config.yaml
arch: "repvgg"
model: "image classifier"
dataset: "microscope photos of single blood and bone marrow cells"
train_examples: 97085
image_size: 32
crop_scale_min: 0.5
horizontal_flip: true
color_jitter: 0.2
targets: ["cell type", "smear"]
num_classes: [17, 2]
norm: "batchnorm"
activation: "silu"
depths: [4, 9, 4]
kernel_size: 3
stem: "deep"
widths: [64, 128, 256]
loss: "cross_entropy"
init: "torch_default"
optimizer: "soap"
beta2: 0.95
lr: 0.0031
beta1: 0.9
shampoo_beta: 0.95
eps: 1e-08
precondition_frequency: 10
max_precond_dim: 512
merge_dims: true
one_sided: false
adamw_lr_other_params: 0.0016
steps: 14600
batch_size: 256
epochs: 38.5
lr_schedule: "linear"
final_lr_fraction: 0.05
warmup_steps: 730
weight_decay: 0.0
adamw_weight_decay_other_params: 0.05
Rows from block 11, named by matrix and row number. Each number is 128 + 24 x the weight over the matrix's rms, rounded and kept within 0 to 255. All counts start at 0.
# c3: 3x3 conv (model.blocks.11.c3.weight, 128x128x3x3), inputs 32-39, a 3x3 kernel for each
c3.6 [120 115 143 110 123 118  93 121 151  83 144  66  86 122 119  92  68 133 127 105 131  88 134 163  99 109 114 109 156  94 118 123 117 133  72 146 153 131 111 160 161 116  93 127 136 131 119 149 150 121 115 117 126 144 128  94  99 138 122 137 146 111 161 100 112 159 101 124 127  96 112 176]
c3.7 [161 119 128 111  92 101  80 128 124 110 131 114  98 122 160 116 116 183 127 115  96 110 123  97 135 104 115  80 115 135 155 109 143 140 142 148 147  75 119  89 117 112  96 160 139 102 129 155 150 143 151 114 139 121  95 104 154  99 134 135 141 131 161 128 167 105 121 131 148 130 111 116]
c3.8 [122 123 119 150 125 163 115 139  96 119 133 178 140 130  98 143  73 126 130 145 134 178 156 184 123  81 106 166 141 136  90 116 138 130 127 119 124 128 119 130 124 116 164 130  71 118  97 133 135 126 142  96 168 135 108 120  88 156 152 105 190 105 138 126  95 134 106 153 161  96 145 109]
c3.9 [131 116  95 125 139 138 146 127 143  98 138 119 124 106 152 125  81 140 131 124 101 158 154  95 104 128 124 162 112 137 133 129 129 100 118 120 146 134 123  99 104 151 159 130 125 121 124 117  96 130 112 100 151 104 168 114 158 110 142 155 113 142 105 110 140  99  95 125 121 139 128 129]
c3.10 [132 101 130 114 140 115 108 145 144 147 149 107 134 106 109 142 120  87 126  86 123 133 114 138 119 127 136 111 108 123 130 151 101 160 122 110 137 129 123 179 132 150 161 113 128 163 144 157 159 104 126 149 107  99  84 114 132 132 104  60 149 154 117 142 117 146 136 151 156 118 124 181]
c3.11 [157 144 104 146 163 114 111 156 115 105 121  88 168 136 133 107 116 105 117 111 130  85  82  82 135 109 113 133 111 170 116 107 119 139 121 142  66 139 127 177 107 118 128 162 154 176 159 114 124 133 120 132 138 133 116 148 124  90 132 142 114 124 132 146 126 172 115 125 139 134 147  99]
c3.12 [ 76 104 120 150 105 107 106 113 128 132 141 115 106 132 125 154 134 139 131 157  93 109 150 124 123 137 113 151 146 119 134 124 122 120 111  85 135 130 132 190 124 141 108 116 100  97 109 122  80 121 113  82 130 143  67  96 134 110 158 106 139 100 148 156 124 116 132 130 172 113  73  98]
c3.13 [145 120 129 114 146 131 125 136 139  75  77 121 162 133 132 134 133 126 156 148 131 112 156 125 154 134 113 108 130 128 156 160 117  81 136 135 165  93 123 129 149 136 108 116 142 152  90 102  68 100 144  90 108 151 131 144  91 120 152 159 125 120 150 123 114 117  98 130 107 148 163 122]
c3.14 [123 122 136  57 109  90 133 109 116 146 148 103 116 148 131 127 127 161 130 165 176 103 106 121  73 108  77  96 130 110 153 155 110 137 112 137 139 130 163 115  89 125 129 124 111 122 123 113 117 131 153 136 126 111 129 177  98 129  89 163 144 139 149 123 154 162 164  91 128 130 143 133]
c3.15 [123 129 123  91 142 106 167 140 149 152 153 115 136 146 119 104 138 108 113 127  95 144 129 102  95 106 133 137 157 119 125  97 127  79 133  89 127 150 166 100 134 145 141 107  87 135 165 136 124 110 149 113 140 197  78 185 141 128 139 153 139 133 125 110 131 130 122 143 115 119 101 123]
c3.16 [124 108 135 131 120 146 175 129 124 100 124  89 105 132 119 116 150 123 146 143 116  94 152  86  96  81  75  79 115 152 131 146 152 151 131 112 100 124 106 142 128 125 130 159  61 106 132 129 140 146 112 131 117 117 159 142 127 169 121  84 122 163 109 173 117 114 138 136 157 114 155 163]
c3.17 [107 139 165 142 134 116 125 164 120 127 106 153 106 111 148 120 114 166 105 139 131 121 144 152 138  99 100  95 129 111 137 128 116 121 121 142 161 139 116  77 137 119 140 138 113 195 140 138 144 133 139 140 124 133 123 126  38 119 172 108 114 130 124 129 105 130 104 112 137 154 105 133]
c3.18 [122 135 104  89 120 107 185 130 123 137  97 145 189 125  99 121  93  96 141 129 139 114  89  83 114 125 149  88 140 174 115 139 131  59 108 101 116 144 112 152 125 172 120 177 123 162 114 116 164  98 106 133 153 140 123 175 119 113 136 144  89 135 151 113 118 105 121 108 141 171 138 142]
c3.19 [114 117 112 146 130 143 111 148 109 147 147 134 134  79 136  78  95 130 147 154 142  93 126 174 113 130 105 107 110  74 106 129  95  97 134 150 122 107 121 129 128 178 112 157 168 105  96 113 112 177 125 174 195 100 122 169 126 129 118 120 131 124 134 138 161 132 128 145 155 174 178 143]
c3.20 [135 142 116 110 136 127 149 175 100 109 143 173 124 111 155  87 147  93  99 101  97 113 144 137 113  96 146 141 106 113 133 148 133 112 106  98  85 111 136 143 128 123 140 155 136 157 140 123 146 155 137 137 149 142 115 113 127 133 118 112 135  99 142 129  99 110 100 129 126  98  88 110]
c3.21 [138  93 142 113 128 159 163 107 122 152 118 146 145 129 100 146 112 133 108 145 129 128 151 115 104 127  97 126 155 149 129 143 158 113 186 136 158 135 135 100 135 122 157 149  60 158 131 138 157 138 129 102  95 133 183 156 164 126 125 132 137 152 133 129 142 125 128 122 140  88 122 106]
c3.22 [118 135 110 153 135 118 144 162 128 113 111 104 155  90 141 131 157 166 126 154 120 157 160 115 108 164 115 113 159 127 117 144 120 137 134  98 166 119 125  94 114 148 134 179 123 141 143 127 119 137 113 136 112 150 114 163 137  98 162 107 133 156 128 115  87 123 153 131 109  84 105 151]
c3.23 [161  78 101 127 113 142 125 128 127 147 140 116 114  84 128 112 101 124 122 141  79 127 135 136 103 101 116 139 102 114  85 138 125 134 140 128 106 152 126 132 103 135 118 117 161 142 122 124 150 103 110 118 109 101 140 156 114 115 139 141 153 115 144 119 157  88 121 113  65 119 190 103]
c3.24 [ 90 119 144 104 119 133 129 150 146 138 122 137 175 100 176 171 169 146 122 129 150 152 124 144 106 123 187 110 175  93 113 109 125 106 108 153 170  81 107 142 117 124 158 132 179 153 144 152 162 114 125 159 157 171 171 131 134 152 108 139 154 125 134 129 139 138 110 119 114 147 135 131]
c3.25 [123 140 125 185 133 101  99 133 134 156 154 119 163 100  82 107 119 155 119 128 107 154 138 142 101  83  86  92  93 118 111 118 136 156 147 177 157 121  90 103 129 143 126 109 138 115 125 108 114 125 124  94 133 106  93 157 100 132 157 156 140 138 147 115 126 126 142 130  96 113 171  77]
c3.26 [133 114 138 127 142 144 145 101 117 127 119 132 130 107 144 127 159 162 106 162  88 114 114 100 141 126 125 136 121 128 104 128 118  90 107 117 130 159 192 177 128 113 110 142 156 152 125 109 122 147 122 120 155 112 125 138 104 113  90 135 117 129 112 111 138 143 149 131 116 102 125 111]
c3.27 [ 94 101 159 140 141 116 164 147 128 160 111 123 123  96 150 129 107 165 162 172 142 167 147 170 115  90 129 140 151 123 108 129 133 128 154 130 119 126 118 128 150 129 152 110 126 161  93 135 145 140 111 119 122 102  84  73 137 124 115 134 121 152 115 109 139  94 110 146 137 107 151 158]
c3.28 [129  96 119 126 138 150 150 160 149 150 127 109  96 146  94  99 109 106 154 115 122  82 120 116 112 145 107 150 121  97 138 136  94 108 103 125 121  90 105 114 123 110 120 133 136 142 135 133 149 135  82 125 136 103 152 152 123 133 133 119 148 112 164 113 124 140 116  92 133 120 124 145]
c3.29 [107 128  96 149 143 105 126 114  52 187 132 130 143 136 138 152 126 154 106 137 157 138 105 125 149  94 128 126  87 142 123 121 122 103 137 139 141 180 158 140  89 131 106 128 183 123 123 104  98 113  88 104 113  97 104 185 118 114 110 150 134 159 101 154 163 116 130 139 126 102 137 106]
c3.30 [105 104 148 116 122  61 138 124 100 136 144 120 135 101 120 142 126 131 142 148 127 146 163 147 146 155 130 105 126 100  71 111 145 126 148 148 172 125 144 137  92 128 129 124 135 135 107 111 122 144  86  99  81 167 107 140 110 180 182 153 114 131 111 123 132 138 143 138 122 118 128 156]
c3.31 [176 140 123 152 165 122 152 167 122 137 136 127 112 125 110 153 112 146 106 149 137  80 153 100 107 103  73 132 141 128 127 121 137 109 152 156 158 152 148 128 125  83 124 126 115  74 137 135 133 153 124 175 130 118 120 132  94 114 183 106 125 131 149  91 163 102 133 138 125 120 143 122]
c3.32 [126 144  93 179  19 170 138 190 164 119  90 119 128 112 147 176 123 177 126 115 102 137 107  48 112 124 114  95 134 143 103 100 122 160 138  87  89 131 148 159 103  85 124 153 145 100 130 121 134 124 136 103 132 127 165 186 146 162 112 191 161 106 133 134 115 132 100 137 150 122 153 145]
c3.33 [151 166 134 145  95 106 147 139 113 158 161 128 178  46 170 163 150 129 109  78 117 127 130 116 118 125  93 124 156 139 124 126 138 166 132 157 138 133 148 109 111 167 145 136 162 132 140 118 154 140 152 158 164 117 110 133 143 108 135 117 108 128 152 150 123 124 127 138 140 136 142 128]
c3.34 [107 121 130 139 136 138 155 153 140 166 148 121 146 111 147 149 139  96 135 100 165 155  19 152 117 139 118 119  74 125 127 116 135 109 145 141 114 116 146 116 110 119 125 147  92 147 149 131 126 133 144 121 115 129 121 154 144 122 129 121 133 169 134 133 156 125 141 141 120 121 102  98]
c3.35 [116 132 103 140 140 146 102 150 163 100 160 129 137 158 133  68 138 149 129 115  96 118  85 100 156 153 134 175 192 144 201   0 156 169 172 160 137 167  87 180 110 136 129 145 143 118  87 128  98 144 113 135 135 141 128 148 134  90 139 176 144 130 140 120 102 109  75 141  86 153 110  83]
c3.36 [128  83 118 117 143 100 108  92  81  77 114  87  90 140 110 145  71 147 139 111 109 155 116 125 141 102 149 132 110 151 118 128 130 114 169 171 179 186 200 135  29 180 158 167 180 129 102 120 124 147 126 143  99 117 165 113 111  96 121 160 141 171 142 150 123 139 110 147  95 146 122 141]
c3.37 [113 122 129 147 135 110 138 143 126  85 137 134  83 126 120 156  80 128 134 149 151 134 112 113  43  81  98 167 100 106 130 136 123 133 111 143 155 120 111 145 118 117 149 110 121 135 189 119 166  26 149 175 142 133 149 124 126 109 154 121 132 121 115 127 112 138 151 135 139 121 107 124]
c3.38 [137 113 113 145 122 112 130 147 126  68 182 128 105 147 124 120  47 142 127  98 101 115 142 111 115 103 151 160  83 107 109 138 173  88 113 154 124 150 173 142 111  84 126 160  67 108 125 166 103 160 131 132 151 105 124 186 184 140   0 127 121 133 118 128 148 113 114 138 126 153 124 140]
c3.39 [144 182 113 159 113 109 130 144 126 134 106 148 133 149 119 139 162 118 154 144 133 131 116 140 129 138 109  57 105 144 119 140 111  64 130 127 126 156 113 149 124 161  92 140 115 125 133 114 118 134 126 149 185 114 151 170 108 128 134 144 140 129 130 153 165 130 174   0 146 119 164 177]
c3.40 [170 143 120 103 103 138 131 136 180 125 109 124 162 139 127 103 124 112 152 142 111 143 109 126 154 110 100 129  94 148 124  96 141 144 137 147 129 111 134 119 126  96 112 119 120 139 142 110 131 140 120 135 125 136 151 134 158 119 152 130 157 107 134 154 150 129 127 128  82 109 103 162]
c3.41 [116  96 150 121 100 119 115 109 142 135 110 144 147  88 176 138 127 118 145 143 138 141 149 115  85 126 118 123  87  76 101 107 164 128 133  92 108 151 124 156 104  68 146 126 121 136 159 122 133 114 101 142 135 127 141 138 108 100 162 118 150 159 116 128 140 118  80 128  76  72 136 106]
c3.42 [120 161  97 136 140 132 136 164 142 132 153 117 139 106 120 138 181 116 146 137 139 147 116 153 108 110 124 176 127 127 167 159 114 159 145 118 153 198 133 149 139 163  97 111 152 109 138  95 138 140 133 130 127 171 131 142 111 149 143 126 114 140 153 162 109 128 132 140 101 110 108 115]
c3.43 [120 144 135 132 155 122 153 101 111 143 109 156 136 127 128 111 112 148 161  84  56 152  93 119 156 127 168 130  84 150 139 129 121  86 125 128 137 162 119  99 135 144 132 104 135 138 154 143 125  98 102 120 129 162 140 166 124 131 107 152 147 116 148 154 126 149 142 127 108 147 118 103]
c3.44 [135 140 113 111 138 117  82 121 132  82 105 146  99 116 117 170 125 142 125 132 107 142 140 121 112 127 177 101 109 161 124 141  98 103 142 114  84 121 157 155 150 100 110 133 104 133 109 108 128 104 107  90 100  64 161  69 111 144 122 136 159 133 127 105 109 195 120 115 126 153 129 121]
c3.45 [119 152 145 114 113 114 153 146 148 166 116 129 117 156 118 112 147  63 153 140 148 112 111 107  82 143 122 133 163 132 105 167 112 124 106  96 128 156 184 127  87 130 163 138 171 128 108  82 132 128 130  98 107  75 199 109 114 139 162 105  28  48 117 137 132 114 168 132  96 132 151 121]
c3.46 [168 140 185 158 126 159 156 130 118 129 126 128  85 134 120 144 174 120 127 124 131 115 129 141 103 142 134 147 120 125 110 154  99 124  98 115 146 147 134 106 126 165 146 102 137 100 132 130 114 131 100 139  88 129  90  93 136 137 144 105 108 117 138 170 137 151 113 117 164 144 113 156]
c3.47 [135 116 113 139 132 130 122 148 136 157 158 142 162  92  67 141  85 164 132 133 136 141 140 131 113 105 136  99 125 102 112 109 157  96 158 116 100  96 146 105 134 125  98 119 128 159 105 138 158 150 188 133 121 171 136 135  89 135 148 118 146  88 135 140 129 126 119 142 138 115 140 136]
c3.48 [ 50  81 148 141 108 127 123 130 121 100 120 151  96 101  91 110 149 105 179 133 137 126 114 128 130 106 114 145 116 137 134 139 143 115 169 159 101 151  93 110 112 134  95 164 120 113 112 125 126 158 105 133 105 108 133 115 107  96 140  98 137 135 119 117 136 161 133 127 138 129 138 130]
c3.49 [115 165 130 152 138 103 150 130 152 149 133 131 100 149 107 117 104 141  77 133 139 119 146 123 153 141 140 145 149 138 106 152 148 129 147 159 118 146 139 123 109 102 113 120 141 139 124 122 127 110 133 119 100 158 139 129 104 119 141 123 148 106 146  97 114 126  77 141 144 130 108  83]
c3.50 [142 135 120 120 165 101 125 112 151 111 100 137 149 127 125 132 112 108 154  73 117 126 129 105 148 101 108 136 118 112 121 139 131 133 141 126 188 150 126 149 130 137 157 129 121 116 142  80 143 112 123 156 110 109 138  99 173 158 128 155 152  87 131 128 160 124 128 155 125 126 135 130]
c3.51 [103 103 122 135 146 158 163 131 125 117 117 149 116  98 104 125 114 169 137 132 124 128 115 112 122 121 169 127 123 123 146 131 129 147 172 115  71 137 132 138 138 170 122 108 133 143 125 119 136 123 106 107 125 154 127 121 113 100 124 121 164 129 124 139 112 124 123 150 136 113 140 127]
c3.52 [146 142 137 179 131 152 132 181 168 151 113 109 102 133 129 114 118 153 142 131 104 173  93 146 164 150 108 133 144 132 115 148 156 123 119  98 155 167 144 119 141 121 122 126 142 114 123 118 129 127 147 157 126 125 109 153 125 130 121 148 133 160 134 138 118 117  95 124 108 109 108 128]
c3.53 [116 147 166 162 125 103 134 128 134 125 126  82 103 131 145 111  87 121  98 122 117  94 121 108 121 136  92 131 106  88  84 132 127 113 130 107 112  96 142 125 153 100 152 170 127 122 105 111 120 104 130 128 103 104 120  85 127 103 128 130 102 132 126 101 120 129 119 129 144 153 158 117]
c3.54 [114  70 129 140 123 111 128 118 121 147 147  95 124 104  77 144 117 126 142 156 101 130 150 149 110 101 102 152 133 125 152 126 147 122 140  93 128 104 123 109 100 158 150  76 124 125 168 129 137 161  91 120 132  95 140 101 105 125 158 138 137 122 136 109 117 114  99 143 137 131 144 118]
c3.55 [119 133 148 116 115 147 105 142 157  97 101  77  91 153 143 154 102 119 141 138 122 106  95 128 113 102 130 163 140 167 153 142 161 132 149 114 134 142 152 158 146 138  92 105  82 163 154 117 119 125 128 123 118 135 111 154 148 144 157 152 122 128 102 130 117 125 113 133  86 126 131  96]
c3.56 [122 136 126 115 126 117 136 149 154 149 113 131 117 152 156 153 134 158 152 103 157 180 139 112 123 122  88 132 140 117 121 124 140 125 114  77 132 154 109 150 149 107 122 143 124 149 119 124 117 103 130 122 100 133 105 143 144 158 147 126 143 144 149 105 115  93 140 131 116 153 109 154]
c3.57 [154 106 139  85 108 108  95 102 125 138 115 120 104 123 129 122 124 107 141 126 108 131 101 111 124 115 144  91 113 130 121 104 181 134 165 161 128 137 165 143 106 126  99  95 157  95 128 135 150 172 141 158 139 155 140 154 171 149 154 128 103 144 106 130 129 155 134 116  98 132  77  89]
c3.58 [158 133 134 107 124 141 105 114 113 137 131 122 140 120 106 145  56 118 105  95 133 159 148 133 104  87 113 128 136  86 118 111 140 122 131 146 174  99 186 139 117 150  71 126 109 157 126 122 127  98 123 106 113 132 112 112 155 134 156  91  93 157  98 138 119 157 119 117 121 115 101 170]
c3.59 [175 137 139 124  89 137 115 160 104 132 117 156 142 117 114 124 135 113  77  80 117 135 101 140 160 160 120 178 119 128 131 128 128 103  91 141 125 153  62 231 124 119 153 129 141 140 105 103 153 110 133 134 102 112 131 120 135  92 112 146 101 135 160  97 105 150  92 146 128 149 156 146]
c3.60 [144 157 118 149 145 120 119 147 130 140 136 122 104 108 103 148 143 121 113 150  86 127 114 169 129 158 146 113 133 144 141 128 158 130 112 168 129 158 137 141 147 128 106 149 129  93 140 121 136 110 131 126 142 128 131 108 135 105 115 103 172 120 164  88  98 136 121 135 130 107 115 128]
c3.61 [130 147 152 134 138 128 150 126 148 126 138 144 135  74  87 133 128 104 136 140  98 146 127 140 126 122 122  89 135 128 156 138 131 118 159 123 147 164  98 151 107 137 123 187 105 119 123 162 178 115 102 132 104 116 120 138 112 142 128 111 120 117 129 107 124 117 136 155 154  97 152 133]
c3.62 [ 99 104  79 136 110 122 183 116 104 156 104 115 130 138 103 127 153 129  89 115 172  93  76 154 136  77  89  97 182  99 150 137 156 199 123 122 119 164 181 147 114 138 196 156 122  83  92 144 129 133 135 128 116 101 201 143 115 119 139 118 176 102 152 124 145 118 101 109  96  76  92 154]
c3.63 [ 90 113 118 142 155 139 114 164 128 114 103 122 147 101 118 154 103 125 123 177 105 138 122 155 148 119 169 153 120 114 169 152 140  98 119 166 137 155  91 176  86 123 116  98 105 166 123  99 151 110 111 174 130 115 130 148 106  97 122 120 135 111 142 109 129 125 125 144 114 111 145 108]
c3.64 [128 112 104 121 117 150 105 130 164 157 136 107 151 134 133 136  96 152 129 148 117 137 126 133 105  84 102 140  94 139 147 116 143 140 104 155 151 103  94 103 129 114 135 130 110 139 108 107 179 178 141 145 164 118 149 142 142 128 101 138 147 135  86 143 133 116  96 107 117 112 121 108]
c3.65 [152 150  92 115 119 102  81 128 182 107 156 115 129 129  88 134 103 176 137 128 145 152 181 102 113  58 109  82 116 103 119 160  88 143 111 120 173 141  90 165 128  75 171 126 182 135 130 142 121 102 165 185 123 153 140 138  94 148  96 159 169 132 117 142 133 110 126 110 112  79 123 107]
c3.66 [124 137  92 132  88 159 128 155 146 153 120 133  80 119 121 160  91 167 136 177 140 120  79 150 138 106 148 129 136 102 134 142 117  77 139 146 140 147 149 107 137 197 154 143 138 119 118 123 128 136 134 167 146 129 138 128 148 120 134 150 126 129 183  94 104 126 117 134 105 139 127 111]
c3.67 [136 150 127 133 149 172 121 138 187  98 141 121 141 118 166 120 138 133 164 121 130 141 148 164 105 130 121 137  93  99 126 136 101 112 154 167 119  65  88 169 130 114 144 111 175 106 159 156 140 112 119 119  92 105 115 142 131 146 146  86 137 119 148 123 129 115 120 114 127 115 137 110]
c3.68 [143 125 124 154 145 121 117 120 131 136 126 156 130 138 125 181 104 104 183 107 169 121 137  97 101 156 177 117 106 123 126 116  99 128 116 129 102 110 139 148 143 141  73 105  87 111 119 152 115 148 140 162 107 108 150 133 156 138 122 135 127 111 140 147 134 126 186 129 152 127 149 130]
c3.69 [137 164 162 144 157 135 128 122 156 129 140 136 148 135 154 153 133 166 150 113 137 167 101 129 148 116 134 110 115 140 136 154 173 115 134 143 143 143 143 138 139 116 107 113  88 135 134 153 117 142 152  98  94 107 102 122 153 103 122 186 139 133 123 145 140 141 147 134 119 146 171 130]
c3.70 [129 107 131 118 104 119 138 143 157 117 145 102  93 103 106 155 111 160 180 150 123  63 122 169 102 113 104 118  68 159 111 106 140 114  98  94 181 131 157 147 155 195 107 153 151 132 116 139 123 142 153 170 123 140 121 123 124 104 168 137 125 115 104 129 146 137  97 117  96 124 131 154]
c3.71 [135 106 104 116 106 148 184 138 138 146 158 149 167 127 141 128 129 130 103 196 136 175 150 152 122 174 139 130 124 110 127 146 118 102 115  90 135 108 102 141 119 134 149 108 131  94  93 109  84 123 115 160 111 113 122 135  95 106 130 104 149 110 115 134 130 116 128 117 114 145  87 108]
c3.72 [133 150 128 131 106 139 102 133 139 102 132 130 122 134 108  95 114 160 136 128 116 125 103 164 142 125 107 128 139 131 144 117 142 138 115 105 114 140 138 138 173 136 107 124 116 149 126 113 153 133 152  96  89 125 123 174 185 159 103 139 148 134 143 131 101 121 124 149 123 137 101 140]
c3.73 [115 125 111 155  95 133 111 105  79 155 141 142 139 122  98 152  99  89 118 148 119 104 143 146 127 159 144 138 138 150 148 129 192 129 160 169 108 128 113 131 122 113 108 153 128 122 146 131 123 131 136 113 162 107 135 105 133 107 153 111 151 132 132 147 129 125  98 139  89  99 118 113]
c3.74 [146 110 125 140 120  96 144  84 136 119  81 153  94 135 133 124  87 138 103 165 157 122 142 117  84 131 114 178 114 154 110  98 131 160 118 129 122 120 100 126 105 114 153 163 108 165 142 139 102 139 133 141 147 135 154 122 132 130 122 157 123 115 132  94 129 122 160 154 116 136 143 123]
c3.75 [162 119 121  81 100 135 178 143 133 146 100  98 103 108  86 129 136 137 151 129 129 148 111 107 162 164 121 124 116 132 105 134  87 101 135 167 122 113 123 126 123 122 173 124 149 119 102 118 131 140 135 113 117 123  96 148 156 146 132 104 151 121 131 164 140 132 158 119 146  90 136 127]
c3.76 [122 130 101 112 140 161 123 161 135 132 128  77 151  97 143 109  81  88 116  64  74 101  98 142 128 100 137  93 138  97 141  80 112 109 129 119  95 159 180 165 132 178 126  90 121 143 103 102 123 103 140 101 110 104  80 135 168 144 131 143 170 127  96 133 125 133 128 148 129 141 143 131]
c3.77 [118 138 117 136 120 126 145 146 152 101 140 117 112 127  99  63  74 117 115  97  79 136 121 158 100 160  92 106 134 120 143 130 106 155 109  85  98 149 125 114 132 127 133 132 111 176 111 117 157 138 109 165 169 139 129  94 107 101 136 137 125 122 111 144 140 132 101 112 126 141 117  81]
c3.78 [155 114 102 120 125 138 128 124 113  88 118 141 152 118 151 121 134 141 120 125 121 143 126 118 139 115 128 161 108 145 135 121 138 147 148 113 100 130 138 118 141 123 141 120 102 155 165  97 170 122  51 132  80 108 121 133 111  91 146 124 147 107 132 148  84 108 121 160 101 105 114 127]
c3.79 [155 130 102 104 166 104 114 100 133 121 158 163 119 138 116 142 116 158 144 114 101 157 120 119 148 141 135 122 130 143 138 146 131  88 112 163 139 108 152 137  98 142 144 167 154 137 124 117 104 119 100 114 124 112 146 139 115  92 126 147 126 124 108  91 131 120 124 160 138 119 132 115]
c3.80 [126 134 121 128 154 127 183 123 144 130 147 111 125 153 135 148 124  98 130 123 137 106 101  71 141  93 126 107 122 147 142 128 116 130 111 112 136 113 110 140 135 121 115 114 142 114 133 124 139 132 109 126 131 106 130 136 154 131 124 151 113 139 124 129 120 145 142 130 117 128 184 145]
c3.81 [133 110  75  94 108 134  93 110 121  96 146  92  83 119  73  92  99 165 112 103 155 112 143 117 108 162 150 140 125  77 125 131 105 113 157 139 157 129 165 153 139 122 133 117 123 135 101 135 159 115 117 118  92 115  98 135 134 134 123 122 122  95 175 133 169 155 144 129 147  96 135  92]
c3.82 [146 114 142 104 133 156 152  97 135 148  98 135 136  73  97 109 108 109 182 118 152 126 137 113  78 143  92 123 117 102 115  99 110 105 107 139  90  96 112 128 109 136 112 121 175 158 211 116 171 149 110 165 169 132 108 133 130 151 157 124 139 126 135 101 156 156 133 113 112 128 102  90]
c3.83 [155 125  94 130 110 110 131 115  63 118 121 126 114 146 161 157 162  69 139 147 137  94 119  80 124  90 115  88 130 147 127 116 112 103 158 131  97 106 102 100 133 133 122 127 131 100 135 153 112 152 170 127 147 144 159 155 103 164 114 126 132 131 121 137 137 119 166 108  94 141  83 146]
c3.84 [ 91 135 156 124 120 151 116 142 148 145 138 117 144 122  88 190  93 125 139 173 144 108 123  95 140 181 131 129 154 101 150 179 145 120 110 117 159 125 154 103 153 117 143 116 133 127 120 130 129 111  78 115 121 112 128  87  33 113 144 156 135 129 152 133  96 129 129  88 150 181 171 146]
c3.85 [149 169 112  96 130 109 111 105 116 133 115 160 163 101  97  70 130 104 124 103 133 113 138 114  90 108 159 149 138 167  97 107 108 129  68  93 139 162 134 133 113 118 106 135 139 157 144 139 168 147  98 109 115  95 182 163 156 139  94 150 126  91 141 121 117 134 127 112 137 112 118  92]
c3.86 [117  92  98 134 129 146  97  97 132 134 155 160 151 137 112 100 112 161 151 111 139 122 107 101 116 137 156 155 149 128 154 141 165 115  97 106 113  99 119 125 111 130 144 128 131 129 146 109 103 138 138 146 182  84 128 117  96 123 125 138 134  99 129  86 109 127  78 143 129 144 132 136]
c3.87 [146 143 118 108 138 125 133 128 106  97 142 129 142 134 130 119 136 141 102 109  57 139 118  88 175 134 181 152 144 129 127 107 112 150  92  99 142 134 126 124 148 158 119 125 132 134 130 125 130 115 133 140 141 122 113 120 115 135 115 111 150 183 127 128 116 135 146 129 130 146 104 135]
c3.88 [147 156 159  98  94 153 179 125 114 123 123 101 167 129 178 149 161 104  90 109 160 100 125 107 153 138  72  77 108 152 121 135  96 126  81 115 154 114 114 139 124 148 130 142  98 100 145 140  89 119 149 122 124 126 101 112 125 178 121 122 132 173  96 126 126  91 116 145  60 115 164 119]
c3.89 [ 53 109 150  86 124 131 139 123 116 124  65  86 140 152 206 151 148 174 150 157 102 143 170 118  64 133 158 170 153 149 115 131 120 131 103 137 139 162 159 133 101 157 149  97 136 178 133 108 146 115 136 122 113 150 119 149 128 148 144 138 177 112 116 135 146  92 183 133 124 122 148 139]
c3.90 [101 108  72 137 134  84 141 103 115  87 132 162  84 133 176  87 131 177 101 108  99 116 137 168 174 121 114 132 125 137  82 105  82 132 102 162 124 181 146 125 138 153 144 140 126 116 128 105 108 119 147 120 129 127  73 119 130  88  90 183 150 105 149 115 105 183 131 145 117 126  96 136]
c3.91 [176 123 105  97 114 157 162 153 147 114 141 146 130 126 109  85 107 189 139 110 140 145 120  80 164 166 109 138 131 156 135 145 123 146 124 122 107 155 148 147 149 137 128 155 124 134 135 116 126 122 137 131 155 159 136 129 138 152  94 124 143 133 133 131 141 118 134 113 113 127 107  90]
c3.92 [137 150  85 123 105 138 106 179 172 151 102 128 111 116 115 150 121 108 135 164 101 182 107 138 196 176 192 135 112 144 104 134 129 163 131 140 129 131 119 103 148 107 146 120 122 142 119 136  93 155 149 104 117 109 105 132 116 126 119  98 111 147  92 110 145 107 106 129 132 160 138 120]
c3.93 [145 159 106 160 140 149 162 120 124 103 115 138 114 128 157 123 105 129 125 148  98  93 131 137 132 116 130 127 155 129 110 136 150 153 105 143 101 130 150 133 155 108 162  90 142 101 116 149 133 132 112 106 159 131 127 118 132 131 165 118 117 115 104 124 121 107  98 138 126 116 138 125]
c3.94 [122 101 105 141 113 146 119 110 137 137 155 146 134  87 153 108 171 107 113 161 137 147 110  96 119 114 114 167 154 158 138  99  88 146 143 108 131 120 106 105 126 127 119  93 107 163 120 119 106 132 127 168 160 125  99 140 124 135 141 132 135 105 133 125 173 127 110 127 138 132 115 127]
c3.95 [117 154 140  91 124 153 107 171 117 157 188 130 142 104  93 189 135 117 131 169 122 166 116 138 152 154 118 109 180 126 146 152 160 139 118 130 128 118 103 115  94 125 132 128 137 110 108 147 123 120 103 182  97 155 109 104 130  53 138 104 160 142 112 135 150 142 130 124 117 104  98 111]
c3.96 [161 145 164 124 122 160 143 148 140 152 119 123 183 105 136 137 113 113 145 139  99 140 145 168 129  95 117  84 140 103 131 151  62 151 135 112 151 131  99 161 147 107 171 146 115 160 146 132 205 141 116 103  97 120 116 165 130 109 149 152 126 107 131 120  96 159 146 148  91 128 107 102]
c3.97 [123 135 139 129 142 170 129 146 130  88 104 110 133 167 121 164 130 139 119  63 113 142 135 122 159 144 139 108 137 124 134 125 151 168 164  89 133 144  95 121 161 127 151 196 123 138 136 148 112 133 136 157 167 160 130 105 105 160 129 113 143  98 130  85 111 131  91 125  93 115  99 121]